Rows from block 5 of the text encoder, named by matrix and row number. Each number is 500 + 50 x the weight over its row's rms, rounded and kept within 0 to 999. All counts start at 0. Numbers have three digits each. After the name is the row's rms in percent of the matrix's.
# proj: attention output (text_encoder.blocks.5.attn.proj.weight, 128x128), inputs 86-127
proj.0 110:575472467568583389471560527574487512528469457526512558525459497526426541522479453483459516511522483480508508573515525522415528
proj.1 095:524542533513400464580475472535472603541472574444477560443509525535475518495432483515444485511385478515533467467562447616477589
proj.2 105:542502433528560432472470599528486468577497509616462319507442530487508485574532539481490624536459538490513444485503521510511433
proj.3 102:456482531452530521525484469565539425543475599463509590582581547526450491489459443516489466527503511516484484476539443588475532
proj.4 102:453460516413612626507479391473434540492473486472505519525548487496513444534501520512505351509529472514459522525423573468443536
proj.5 083:482455491427463525483467530563543480438439511410571523577575517472512493424529487582533473458518502515493474456432496505546517
proj.6 078:400526579457403508495501526446518451466441500532490481444491500507535499532464500604484521632456462494533474490460487527548575
proj.7 092:553449493568440525528453578473537479461539484488556491580480523478518542443510499465469518528516436534540528531520485528482543
proj.8 106:503560536524509505558552445548548449458483500445473492458503514420509522498472512553497573465532575468505550467463545450513485
proj.9 098:566462499574484419447524561458460492487521489444505527433520493403503492426475457470550499428543497513551460480572477543539466
proj.10 111:495466466590553494498527569496557513482567526531539432530488601495485506536580509489393555546528493451497504586514459496434456
proj.11 099:448521445444546549435543399558463432470536529561566474604530508519468459544543568512517438455528377471401523523475544531489527
proj.12 122:477593458476495476502521419635467363462514494534410534468441460507506458515515497628504521535540467528563553579526477533486473
proj.13 111:490494502428556508495482544528558504514523465527519469470429524548452561506539491423517542519521503503479459520519474569529481
proj.14 089:494491539514470531478496569537557478465499541486457409500485530531567462582480415448481532451441548486555437432589476555596457
proj.15 107:549517517514524484462565534491511617520518484429496476491535573568482591464487530566505494478416518484549456453542507456526484
proj.16 097:516613520518477492509599472513470434542484530527508499459585524475471493549502532494535504465461486494565508524549491472469520
proj.17 114:484495595460417509550453457530490531400486465501474508419504398513538528459462448518531459459520516533482530410436484465538584
proj.18 108:532462562523525505536565530495529537501487481511508510460505521479464505503499482544516516377511480453525477479486477474511537
proj.19 094:595534440578489379459559529496490463494498491563506501471454471445499473455526492446510505446592473527479455532546528472492571
proj.20 093:544531561513492510560579456539502475374432546400513578465466437587473448492445524497451450467474494463439550460532447516559521
proj.21 097:409538565451462508489523497494564578547481558500463514493526576474480500499518552513518455519463494416440457536495426515493499
proj.22 104:593461466483559483471451521541464391452501514516605458523499471491534520431552524433479508530594434553509483642466514570416455
proj.23 088:533466471540465467463435560453587487450473496463431509404532584485599529451522517500466583455395469447589501554630487494494454
proj.24 120:495565495435515541512603435495431544514437493533502527549523471592493482547512602593533538572495595519430533497446491463446439
proj.25 091:401542535554407468482543568464517639545584506483517471478504522558465583477472504460390489522415490461526479469574429528515498
proj.26 092:483515570455485559547610442514560515502569499406521477455473551482472489434504475506483479465502563494512512434518521466579496
proj.27 095:503476594564518506534467551493536487422521487462473458439491526512453550504518512489437450477501403482487429478506447500529564
proj.28 121:461521497448552561525515434521465404486498504534507504506473414566531524569509502511516430520522494545439513474495553483477569
proj.29 094:509422548521503552471441550494570520542535477488510561492451518576481510562565487499452435535535537464388437454457550512453455
proj.30 110:508514575430487503446552468519538527549433583481445541449461448466525486463524541533485538586486536495468575551520425488466499
proj.31 079:476570468566495482418474540560552483479559478462489505581499499450561509445475556468487460483481471457621501530612513590541531
proj.32 095:482513511534556513550557485509550499483530536628503455473424504492477495541585510446467518515566465447508441562507493557494481
proj.33 097:567538514594570480512614485516474425527498432527415508467476469514422498514408431446518468424505570510510536468564592493487580
proj.34 087:517419510494436515478456576459531528563485455618520468492451575421475553505503459516445509439439509406524460453514538552578491
proj.35 096:536458520528522504511588557457482480535518484520594505467477475511417541537411498383507401438444458444559504473529471547546515
proj.36 098:557440564546472530483531551404495567498490464484543501534633542487457554465485523465511434424499441483529453480541573503514512
proj.37 105:552514485502517504537487542546556514423523457511425433536464521521522576528615482561394561506587569532511526489527535454563507
proj.38 103:491575451473448499513565445509517521495457510431455461486514479542540453521487479527522472499528589568486566424490491466552583
proj.39 105:535449508508573398533492562413520483523462494555533422521491509474489556605529552527485504508481512484590460535530540508463533
proj.40 103:426484542486493508572463533432466481487474513559449411498470527647562517615536544453497537597523467494526468573522516539457441
proj.41 102:462433544498434572530368524423604565429444505523476503468385518452526496470493452468491619512521546500492487479530512504532446
proj.42 093:474459461503476541508376529468528582475494398500483432459493531538547471604537438557452482443537559515456448468450525441584486
proj.43 089:426474533546515539495523528487584475464539539526492457511567540423515540468487479459487525340514482483579484488598428482564431
proj.44 093:491501435501501534500516574397424478540477500468562483492472492497543491504478562505557508468432513442482465537434481500411513
proj.45 111:498450535468523603487434420482494472511483586524492479546621526507573461501515502525558563492541606437466494469482546427435479
proj.46 095:419443475485421468524384461460480542526421498448453550430498434407470501499383507512504521433474447564544457481435438533515598
proj.47 089:469467491504509474536486496550447417458486528534439557405386366508523430559474533437503551551533463526483509562507432537433434
proj.48 072:515509384444485408556384500550574461532417432471461497523484477427588565525470489523532507452456476496469501457495485531532463
proj.49 080:516481467500594518396513461502477466381561555505510505549496501504557432505605496521419480473677622533514564518490594437451524
proj.50 099:540466513473508480417503487533505442486538481575499545566498516519577532550558537536503466491568502502441495510501556487443516
proj.51 091:482534483533528472434483525478545571610438500474585503551484493411424515447387517487548528481442509451444474481513494536567465
proj.52 091:535426510445434484464479530491514441574567518559520463545346469515466542507539586419471561497519417477523406623466470568445454
proj.53 092:455456483462521524486463483478472479565487471470572587540571516489481600480488515470422456591426432573501545584490465549442533
proj.54 090:522623549502464464542499407509448511485405490482501558480464420571531504442417507440553515576557431538519493484490430538460505
proj.55 090:463518452450504585451423507445485421608456482572555513511465460564456442626446520410523530585510485582460525479488456473513491
proj.56 089:524563612459387546577531473523597523543419515492433433447461473459549539438493471498547556512441469474514525440496412496532445
proj.57 092:392584495442449498516453424546417483535466541466495569469495404457494451486409516478508448562476503548459515462501480527510488
proj.58 100:466476464529508540550508557470466510536529539577520551589554565500435527590481502493475433550490525531560440500520445506496457
proj.59 093:433455489460400590533335488470429471481453508530533544480410422446419479509427460522515540546522470535488547459414477488461454
proj.60 089:543466541574529464538526521557452463423491456503526505469543466452583523466506543518493525410519450486499474552586462483500511
proj.61 116:428503520440499589489529435550487468414470496521447499472528462498463355495474524550581489416478509517486527462491485551522481
proj.62 112:537417507433523488465460505526501452543578488545516527611532605475507536517558472446462524506467473546432523502522550506514577
proj.63 139:511516472557520431501613528499522508466507479482483498501413492507495507494518475534492538489528620481507573477535499399552413
proj.64 097:512529452495525506457510416581385430493447540473466530499583554474473524539435471508528510460545442582505573502509531516445537
proj.65 108:458460501511504460489497552392534575521466510448555473528564554520517542494505544468522426485478469532521483453550486467455524
proj.66 089:450480434523458501531459430498469500444443495482424513483540526424439421439460459464576442492503441453489547472500400564577464
proj.67 077:455440536491463463497553457537509479549520570557553554526485483470423448518515478508522444488504487442539514466534483473506490
proj.68 095:471546440492496541422507531535549525452545463484548493583580601519521504499553498505482503420515612525485536577474559489574405
proj.69 089:486526531476493473469492390512453538505541555640499485508428445543545495557547506534527524550559474465454515455453528558554466
proj.70 123:525493464473547522493511500520516434448505492470508370518400514569573526503548509503519469519495489483513497522529499481538493
proj.71 087:525479473530552543484542562517581607562511415599443474484489539475442479451492455558542551399386562473497449469516527470471407
proj.72 109:597480517540563499526552504510487535512552451385596523520563537521480558525481475437503415350482505429468461484577519462463566
proj.73 093:493417562532390533557414567429524552572476462512474475472498547502449532488409480497485480567541515548456577512467588474474515
proj.74 086:455458459494389379543421548546516513492497500530480394474456455487536478550508527502474515516522439545544559559532513508495530
proj.75 098:372554562468451510529450447436389544487520485444493585467600446521451411502435523550600497489484484516475499431427480484484543
proj.76 110:514541489444518515478524525466492449567493471545495533505478532464547451489570519598466559513497518448503442521480545576461411
proj.77 110:597484572488559517486489470504517491436460460422466507518496495423552456474521506535576568444591526543364535464420547373452562
proj.78 107:500510500460496523486476424513473369478508496560498547481481440563482433536446525513539406497539440508458527449479559536445575
proj.79 109:540487472439509519448531505536485512481486557513496523512521478468451460498546508610479500457525522490420496537450633548482500
proj.80 106:501510546520565545564545428504466427475476494502505556547496433567465444538429476462504429539534437501465539526538569522430503
proj.81 097:482562503528496486532539465569449470523475518457536555483572491402508429441459487451511428457537350503544531506511456559490579
proj.82 098:451524439518520447441468535558496561522449502495481508520502470469514514476535520485480639628435543508538514595533469539527384
proj.83 095:466492529536409400480576543481579525563523449466528499521497491573522619475484478469456347520548419485506489600460516575431514
proj.84 099:472537466487486489554518540405504571470473496490557428525518541520573552438513494509514547547493498459556530505446402500471520
proj.85 129:424511538407474680584468424503440505512460586507499499455539435538441427521422445478542472540518518473454533432452490505539516
proj.86 110:441548482524467453470468559528464452521525489462485511484455471464503506476466490482520493476478471512498478554491536501500573
proj.87 110:571477503576560557563537544491513504513521423532502451481430529597449541542530463490402466542486465470526530508563490575499548
proj.88 096:525481519541384505402555525446504518530438526487558491520583521405562520454483517531547470464402533448497429545499516514509494
proj.89 122:633471537493534482492586515513595526569597500524515478567416535579520590503533504452485502480560502445490452468523543486488514
proj.90 115:555462519462508520487489536505520561478535502513471467511436581585548542529555481494462559520490556502518542451484485509501442
proj.91 102:396493506440456524501458479480485522416424584454410585456610475340509454505539490590628571449523608517492543424483515398565490
proj.92 117:419474511493508563491478487476523563456461475356483534503524503531552498500503516545521536494487549524434521447466551436517472
proj.93 101:551526484524529520534477535543514431526513436563465459516337429489499514587483543451481553543520447535574509567546403550529471
proj.94 107:461538549454430476512415516452560486447429485412465417483451514483569522471547523524509583545421484427553493515517446513498422
proj.95 088:464558425554521472488516599466534461416537506596496438474416440514540481496583536473546524522539525453539520539492446527537452
proj.96 100:519436446538523442539432530452483556605470511567518438490514533473526551576471485520463592522434515517537570539557462528516488
proj.97 116:561434461522535452522439516538484480539511469595473432507447500520499562521532486530496536535483506539521489534557600532455537
proj.98 110:603461465493604499565423467518478516477495478537498425512419472524554487487520517528494526491516494463480497459493478491474441
proj.99 121:454474478499510555532488499520486447533551536540511581512559558474422481523486449511470474494448510556526525461579456586539510
proj.100 092:584530453583559407508636505475535558538542479473454427465492517446502501527522468543500546394475523490554450462549498388566525
proj.101 113:607551478573532527486530560540511560507550445502496493512449479604412530519460457395506463511393505519516508459534480523578488
proj.102 088:461494509428551559540517463499497556540508465514552481567485497481492525500448482402514473465446447556409483435359520456594481
proj.103 087:559548603461469516500533439522478381412446510514406507501482456525522505443466558517562468490629426521454511504445563461495592
proj.104 096:461464519445388463521533527447534532509466494491540443447497456469441491447477532573524510561473428427535551557462460552546513
proj.105 094:415481549491429548527482596462507570491487535523508501450544520537486445542543555517468491530454508537441468505393485570553480
proj.106 091:461617451531493462534544538518397550487518601416413545496525540490506443539438427482521443534483533582483548493517476502515526
proj.107 089:568524479486469458563582489422513579451473442393548433539548458511541565471467477476517466499496504522477505494398520487522486
proj.108 104:531500418521551515527386548457486489451559432540517422478439521560510544550548518453424449547428439543499562529475439586521539
proj.109 096:453509487553483450494551469600513425483568544506553528553492510448539513475540524413534443478568431468616510598488421586565523
proj.110 094:485519515510381515471440521490525545515509481523490459448504522446537424534554451461541541528429502502554457475532480487560527
proj.111 113:580408518525511501494490522513619467510531415476535498551560558422473539486512500525482529445554505508518443475533542453484515
proj.112 121:429513508468483539473422465510441440522490524522501513536478441487521518569481571505552503599469496543506523546523507576468546
proj.113 094:570554463512559375408599543467458491549575471534562531492482459575541516511472531447491452534487489471494457548480524576470544
proj.114 102:555513505524508439420478516529497487499521473560547495500479524480479491476529485535466495393538479494529466471519625508527495
proj.115 102:505549511539573473532536436504486473442452474506525565516540487547490511513540518488458468447550420515462512525500496406473595
proj.116 090:453512510470510620576496481525465528462426439469485470477507466597571432475501461500522428510486523467488514401492466522550453
proj.117 121:530447478483558439438513530483505490530617531544561544564508590536491497453514466394414440483543426444609438515589498576507482
proj.118 091:577587464531537467529593538552505498438484461409508443538474496468492472429495517490485548523492443485537485537539465510565449
proj.119 097:451432523537496474519499529446514523544502457547535492496502463481439507454409538394508486625424475527556441554487400504469489
proj.120 094:467475518503543570491555438483536508436502446483577444526545472573416507598498564491491444470543457512429466533444543514430565
proj.121 092:530557554583519468473597462533483485455506518433512588536592548496488513463439532554508520466408451433570486520568538495490482
proj.122 093:586527442515557507472517471518478449485510529487529523583546580469583518518524497509532474508554476538535521557479498513507447
proj.123 102:456423462488483464407453538458471520621507504493505491475466454448469506428432488505589532506429521525522478489480570533550492
proj.124 081:538515512514485373515628534554564567475483537357454488412493478447535394385438412480487527464461513544582518523582491505497549
proj.125 067:449456523596508567534479524483584501481553616450473459469494585495491452539481467467468496499421550426572474427548404583604479
proj.126 100:516535464512442437425557467562551425532433583471447558489576546427532466467488513593495555473523597478504443513550488526476437
proj.127 080:556546501553601536455602406501464416462521484448483557523525521594542554493469450499582577557523592449502598526478530430425473