config.toml
model = "contrastive audio-text model"
dataset = "short read English sentences (LibriTTS-R)"
train_examples = 26041
n_mels = 64
hop_length = 160
input = "log_mel"
spec_augment = false
win_length = 512
tokenizer = "word"
vocab_size = 5132
loss = "softmax"
embed_dim = 256
encoder_arch = "crnn"
encoder_norm = "batchnorm"
encoder_activation = "mish"
encoder_depths = [1, 1, 1]
encoder_kernel_size = 5
encoder_stem = "single"
encoder_widths = [128, 128, 128]
encoder_rnn_width = 96
encoder_rnn = "gru"
encoder_bidirectional = false
encoder_rnn_residual = false
encoder_rnn_layers = 5
text_encoder_causal = true
text_encoder_width = 128
text_encoder_layers = 8
text_encoder_norm = "layernorm"
text_encoder_norm_position = "pre"
text_encoder_activation = "swiglu"
text_encoder_mlp_ratio = 2.67
text_encoder_head_dim = 16
text_encoder_fused_qkv = true
text_encoder_bias = "all"
text_encoder_qk_norm = false
text_encoder_parallel_block = true
text_encoder_inner_norm = false
text_encoder_positions = "rope"
residual_init = "scaled_by_depth"
optimizer = "ademamix"
lr = 0.00075
beta1 = 0.85
beta2 = 0.999
eps = 1e-08
beta3 = 0.9995
alpha = 2
grad_clip = 3.0
steps = 2600
batch_size = 128
epochs = 12.8
lr_schedule = "cosine"
final_lr_fraction = 0
warmup_steps = 520
weight_decay = 0.1
Rows from block 4 of the text encoder, named by matrix and row number. Each number is 500 + 40 x the weight over its row's rms, rounded and kept within 0 to 999. All counts start at 0. Numbers have three digits each. After the name is the row's rms in percent of the matrix's.
# fc2: MLP down (text_encoder.blocks.4.mlp.fc2.weight, 128x336), inputs 0-167
fc2.63 105:501563470517486493579499472523500413440518476531457524462517529578592472598460543573494544504480501492473497504439505487503508539433472399536426480435492535500464525528521528519514547458510449495457463513465509531468552534484491472509539565532505532488523491554486516551505579535519535466474530464517542479496524438473569501490503489510527480465419532519556546531476526498486490536506550474473503498482513572489577477456428484518413485478431500484551511485440513529497513493545523598486473574518496500543
fc2.64 088:509477463552494526492564411548511524516479503501564469501412524495488528629493541495460550582491453526458581470519480464455437444515567541498512512426466548459522473471448520515495519474534483543538520432488517519539558558529494554509489476372483575456510472532475422531525505471594516521534505510498495500490472502575531480540511509477524553545442494508566440556486445442512422585449491485436497528449507513530494532506402501512516455514466542475568494483507512557493540469495492520547546525471530491494
fc2.65 089:517521474485506473488503524461533455456520501509533512541472463496532511536483488552503583530570514534511521494525491529580448542493500463546453468576499497518505546493528423492513478467515515457477518577505536523497492508496521535542487480442587475507588539469435529464509516545458448503525500569533499496455519530524463500560508547418481420485497520490477542496487532514530535506483430502485505560515500515464518482536493467484515482573568501532474461578558514507532468551500514554487566504524494428505
fc2.66 092:464546573500573531533513480495501472500486443474481499486493461438538549500438544516378526525493508536451492528469532555475439551528525491399563479506484473494520441547585518468462528472577484471491483494469528472506521491507478519481461511449463562504496516508493518572461559502536428550545482531515505442434532492571559536535495583501478537457478549436606468483503459448561518485546499441457487501480450484544468491507480498502562478498534579502480538411524521463493498515494434433502393508455514436479
fc2.67 094:489422552449567493504479514510602449478513485468491526479500531517489500432466550550418488490491492511558483477465509601478461525524513507432493477463505495503508532513566567455472554549494509530438496457492539596493456446427506553457540437548533501524450534467530481514452503498484483524500499570492453467423538500451524522521573474465532589484503539463498517449529508407467562494424470512531481576491481532479459515478475488506580493520559459467455451474527526564518476503505465452515476561480492519518
fc2.68 097:552550575462504517470515534491573429468537456561538476530537460531536486476460532478498533520533558453484490537523541502537544471469489467556494477519522441529578481483490514544466432496598495441507454529465554544470525474528462481490477407450493574505439438467481504553491463479512464507487484500588493532474517499509481572542512528424513483508469511484559556480499533554490586484454527507515508472528436548428538533486513507467535516480521475525538493524480480534534527491552486525496542499575507559546
fc2.69 101:521546443486489538483538535515514564493447522531559490488445513544431526494487549479482483540493456474488504484488450418479451467527483554465489543556430475564487518567482501552536560509456517491532548463557426469499473481501437516529517616503516520486517453591555576476499499547492520549466514436480476525472454486512500438465464532519492506528508519514461539604552457535492474561534531515488475510420491587571536443483509516488470450443455515436538516457506476487537555501540568534467436494457494549509
fc2.70 099:461514566489381500495477506481479483487506443486537493470480541445497503498511505457491544502544585488453461495500508518506502500465599513497524519573536541496530483471500540530460461525467444421516427487452551525558475519493530464537472444497499558508545484439476502531483528426501488451513459470494435445562504483483505514570546496468463518486541542476511500449441428489559510498523475472495536461501443523531440537486494563515476521548483533509531482408519530484544487482487460471431461536488480449489
fc2.71 105:463487480517513572492392525499498612456515419487426516602513544516511478528527540493494539505493428468498495544464428436444536449533472531557595521501490473556567473554472540487472548503514458474510535493481509511527531517504489546490524496499544498509501486499533444474476551436449477510496414554464455470513526484497488493507502475503477539501572483388523477517483457505553462473516505511445471564426498520451495494517553524446546439431493525439482452438548562543469534554514465438510540542452459535468
fc2.72 087:515473505521505485505521516452485511583516529488564478468469465469491507491596500409534513512547485494573519531504505418528490593502569502495509522526546506521470507486509478490499572513551512466495453456484488577507486521524470419486494566449481521557539457475511482493423541476513479553489521564515510516515506456442494552531524492501457470477602496428435478503456490392501465476506463415471516490479480449516515518494499435541538459566513533546464473430518516519456428429557528549472490514500512459493
fc2.73 104:508487437532494418452484491509495426499462572517468486488477522549457477527527474454532424488527433529463497547525506552538498518476459514481462523484500483395491548553487462537523467468413535484526547493567488437518475509514446521465530542444491455488494342541482476542476533545484503479478536527441503535505474548453470509511468509549454515534535490499409570584527476542432434566486487530498439447508572497495559489500485464497416406476481497588534479467446453563484499499506505514513520463539485491507
fc2.74 094:499565563541558406494540489523477459533437445484508453447531479486497459534516486509501461566402516500515451512479472480527578481503494461457460477503471511546516465500485537422510505505478507542507487454512511523426481543490457467541513460541445550547505498466498482532506465455474452516479490468521464427540515550484545510544485485532549546415492516448509548482533511492503551494535537469489540556540508537628517463491544454493521492441521488508528543355526489542493522475469424541526510499543488499511
fc2.75 093:475492525462476526501486470509523467454524523526519498416478473452583457532486471506549527489571459515480479521503509510485489508511459522504493522469472484546455469484474453521527444551532503529434506520519515527488529479505540549511463452456461525482556516465462530566496527488520577419526500494507538510478480491472545389535481531492494480527536504528583457517446505476542469511458520443545503453520465506417474506510477577555506451461528476516459428577491427479497475533516464513455521494454435487518
fc2.76 097:495503465540505504515528420557492509472440425493558428499459535567498533667454466523530512513493549509463484491543523449475498485499499527523548557503421476372471496499496476505517485471546509466525487527438529570454445508495454524558463505518585554512539511497540581424515553500568465555439509506503442573520457487542555531504441497475481474461511526515496493552514510499521461532492507456530519555497509585449494485517496530473479544436510487571515473583509615564488556464550564506476578478508576467487
fc2.77 095:499470465501508594507515511477551568427546536435434439489439496415528448462500529425509508490502469497490585552468530497466496469507522508512440480486602556468468503513528462503552458588467467496556541510509510516502486554586543476524495533472507500450411482532480429475490487513479532409481499497416560523519545553465450509549535538478482470436538517537404432526499565497488463491499528519460510470468581470513424499522475531542539477547492508498507444567507472474488528555495519529513493489448413467492
fc2.78 095:516483577524457485476559502538504508562474570516541484543489472524435577385594458576443492539532543472596511495538540440482449525492506541496445499494464559500526504499464463524454462477440492521507466528488479477492515406505510520455524427532457535522499542524576522525491514502537463543541524534461511558390502503551449488454504440420507500508465500555459456485491491545462530474489512472504485557551496515580539477532530437528477496523465450456478516486452594559476534464516589540475409562525517571529
fc2.79 095:475533549498403518509472514463469511479519524547456457519531485455476460547544471484507478489598491476465469517554528463561418452509467502527535493455488505500547448533519448548528402505519439452531498538461497478422450455525520540518441512421462518461490437489518465522481478551555522480473541527475557525531469503484441495486556469508541471566480475549505496496489534564535527500540490597505514464543477532507493458497455437513448529496461470504541555565505570499486529477474546495457488505524473519505
fc2.80 095:500505475458457452508534516501503431434502539495602481527571472546475486489415468496551450478479448502492502483496511519486498457465439519520457540495475457467508504462539474538567469465496527555485549466576494516448442502510481524632451507510518486460458515433491503502527469492473492487404485454483534558530492520463503477513525533507495507478578502500509579510603558494491519540524523509498452498560508448534561521432483522568472488493498500522461503436438406544517482498496452498572550473475530480523
fc2.81 111:453466504465489497559485509461548530426518497474543478511458504503549511528590515490518522495541482482395518483502461515531506455545512551475560451497519440527549466496480512504510519496609461489480524553517546540464472518532413526515471463509475479471511503495426487524456520517514548509519495561531462519517516480526473457545545453528532491556511570424609479437577530528543530436535493552499478550508485491565486542466536460480608510436563509511501509516507535455491519522547497470491567482524604459547
fc2.82 095:523513546487508469512388476485534517434509471426449480512410505498520514536454530542518503469542477459427504537488493493478490530480451535474461517486451483465543416460521469436498440497463453543480530493458529508531478439554430566491456451533459545453441534442481505477512512482488544492481562455472510507514489439477527546533495479449531547505507520496473451486574554555502437475542518545504509481445566445565491525553547563466582496484512467484489515516526432480505548515475452463515582484438514500584
fc2.83 105:465503550473527480494529524527520498533509531455519547503410498428509460481425502499571464469572431525501512500489526511421523491560488499423485469581538506564487487524470485488482424511456511556482495500521533534517494487526541469462558540432433485531430594541415509490557426465503513521504554531465577493448507494442550480434464492466486509533450481521461435511466555488512512513464545491504539515555470435578497461477500466512527500449450546417532485473485473430478503562485466531483548540515501599488
fc2.84 103:497483495476533465426428540497534586488547558558519530509568497500501506552556486526493555479488583536496460531493549534567518537498483515453445432456574468412446537493518491472491496568495517562409529487476560530478503552441467513471472505496456458486544535472458536543519535497567470478537470477556516490393546510454488500519439450498462481439480506471477535443539549461570513507480444488503515506548524402531537515450439466509523475570527524559459519526500470537532476535531519524473534426486486469506
fc2.85 087:461476485471463546532393493567443592451537554537474517543520495498492575526554450511633525498518478536541480490528484445492522445536547472457459540497474487449503481530499490478529416490441510504495501489465510526595517453537520557474440513457538503489550519508470514505509544485525476459524427452501508535475479496504543453536474455492478504489491508608506467557478552571527455504491496557478563548555471533512479473509507483487493510525481428477417477555481507566467489487504570493453445489525571509497
fc2.86 095:445463473538570545519510505497486571561513591437507538416506453483480477575509509508608409504545499537465475524497547497448452533407453549511476485522478583464473444511490439507473486501476490448485473510586492516512513534494553480527502501530546502522536509499475510489596477558475452548455509510477533438483499496434464502543477520538516530542580501584454540567502554467554476490531545399545546439486569498449514511483526505490537532575490511492535472541515527548518484485487562465503510486486439561494
fc2.87 096:430476406479497474537501455503455503561506477477572523455493532489521538494533421552496539471533435542534480513507502531498465467580468446504484534455443514455477576442517488531475437492466489526493504488537496389488471544497546500567491525561541458525540512503552477467552472516483473470508568548530518486581439503437530486503460482490519462521506580498483457553481483491478493492500489507522470544455514607400412500498499469516476492589503548510548478572488546494505455415437465432465532531529472496445
fc2.88 094:528479582554547528423530486530472492469569481530489500577518486465497478484413472537479475576516549406537431519494490548549493500495563454490517486552445471506550433462472544478512419453501456488425551506478506503553440497537485465515481505540472614509575483508528547481445487516561528601487478506506514514484457473514594546549489495472452490506514496392497482511485497477458484498478557524490469451470480454536532564519512454502470466449528548560540492504479471533489528492524431561499516540519470429458
fc2.89 117:472499526510492505482516463419501488483477466518500531519570504497463547487513467536501454505445519488577545488483435477511446439473578505531527502511566537634451523496447525471470521559478530450487495539487466472449466504477569410460536475558515520518489526486540501488521601419516513446500482524538496491484463533566526539531502510485524505419459448457495520459451458507488470478506501447464483507512497493451506519438547512554544555568518465470459464467469538527433503444529596563477411515531424521520
fc2.90 090:524440421442479458505529429549590527479426487502498478579480505529535535549532458541532534515416481452542466425527558546553523477536533527551514527355430509472535498561539484559507479470464493525517506508524498522410529513462463446494488518509511511560411517508546490498521495508507471498480515399495464542494467541490534486497546496433471491503460524559551544532537488403477477513462508566515566519511482515385497517500476529449425491500546457522492448585506495577508539421470471488534491517548525539547
fc2.91 104:495523533515489518491500438513504472504551556506551511543521494424542521531531510523492510567439447505456535483431525458516520487511532499518485464501482471494451536491542521510534455517510496454461484534422561547523497448436469456509508497534555488516565468513435549464491632493517540372555446444495522544537455508512562500501473494432489485445475497549524468509508496485445505468510431544486501520481472476500459535425482454571579447493501519492471509477548560516503513537539468417485510506493501516490
fc2.92 112:474525455458533452547448463456437458526514486507460486475548484471528501479564573450447484507501516488360491510439549501552527516500455463531480478469557474353499507493568529486503504461523495525478467532484559467457492480443463606487417472546493484425490505512466575487517468562554509476532494494534491516502539488488446495548465455488516503531496535459484528437505562442492554558552432511468486536521620533499554477508503488516545486478518435473456494554515524511479502548497432514515470506523571482533
fc2.93 099:492504550512495483433500445562463509505502431536522432492552462483527515490503538510467483476419490500525533520520551374509473477428540587462581522622425499535506513539472574498469534480502474504526495434496449477490453516575502503498487490521434486474599505519545507427537484439541450459496454400454444489458442478542444492500518450565508565478498509545458471500464440540548496469551495472476500488462542540597507477539491521458516472536497539483477484455507592457480497514504481429522507499468532511536
fc2.94 109:458513449483503568555466527559430502500512484520414504494469530505549506461468492567550536487495497516511542524526528469502481454480476490512545561497416517451482498512552472610481505480556506474523496502447502506510511465527495540471502469487541458493516520519531531484484488480468621464503537454491516485529484538494437456538474497490519473576451468609463443483454507563497504474546481547554572482440479504393512461557487445465482458511479489485505511658528574487464548493464492440452568545474496568535
fc2.95 101:511544507441445537496495512545523525457477412564570492526533532538424488481496505467435540491554593515546500487502531520489539456525484546496503469505473466498526524441531512492504513499551513556438470487409532436469525461528473524506500396490504503507481569471556542524519516448439485480501554480551434462522506467542588456518554469474524478462408528523540488456518513470456503469482508503590496445494491490434482543557491476452527484445438452456540474502484503494548511456519519484563524495489521522498
fc2.96 100:556538488483574455579475471491532505505495458465546481471468486507532506572385417469444525467528433492487483461523559561509535511569421494499545502408540463473509468502461512483444561517576506477515504484518481468478564592542472477531498538501621555532466496438412470549487407481503495533538502528538500535458452553540539471507543516506459455504538496430503461493516487549487546604449556523446473452503555482536449500515498538481484520548546560541515505463524454527484483546487428468510509457525484474494
fc2.97 110:546575509522525500476514477446545463571473535429392495506525507501478502517545444516476476497509536498539535440445507476573443524522502483525471434552510516464450527493544496504480575506473525546531527494542513366472480494533521497496463528516528489507493469494515514510526514521558501466481507455475565487425489528526516567445442504475402560485487471474432501454500504472428514513465482461472519441458525483564527520445527511548436527562492525498476455450466522511520468558526511534564483512560453518525
fc2.98 089:484441483505559476414564509523477562538463527457479553463498500529519486479512543524509440545558465530525554498486463523494445509530530593411482485525472544474483438421454512527494429491469558463535448507552482519570462462441488505495476508505533481587425530497552511467475553505493401497478518431430527486515560499440436501483470541457461478504465477469451583556516464535374461470534506540509509486510543483526540513497485503500505559468490504433529490541545530502538506403481634413480453509464472530508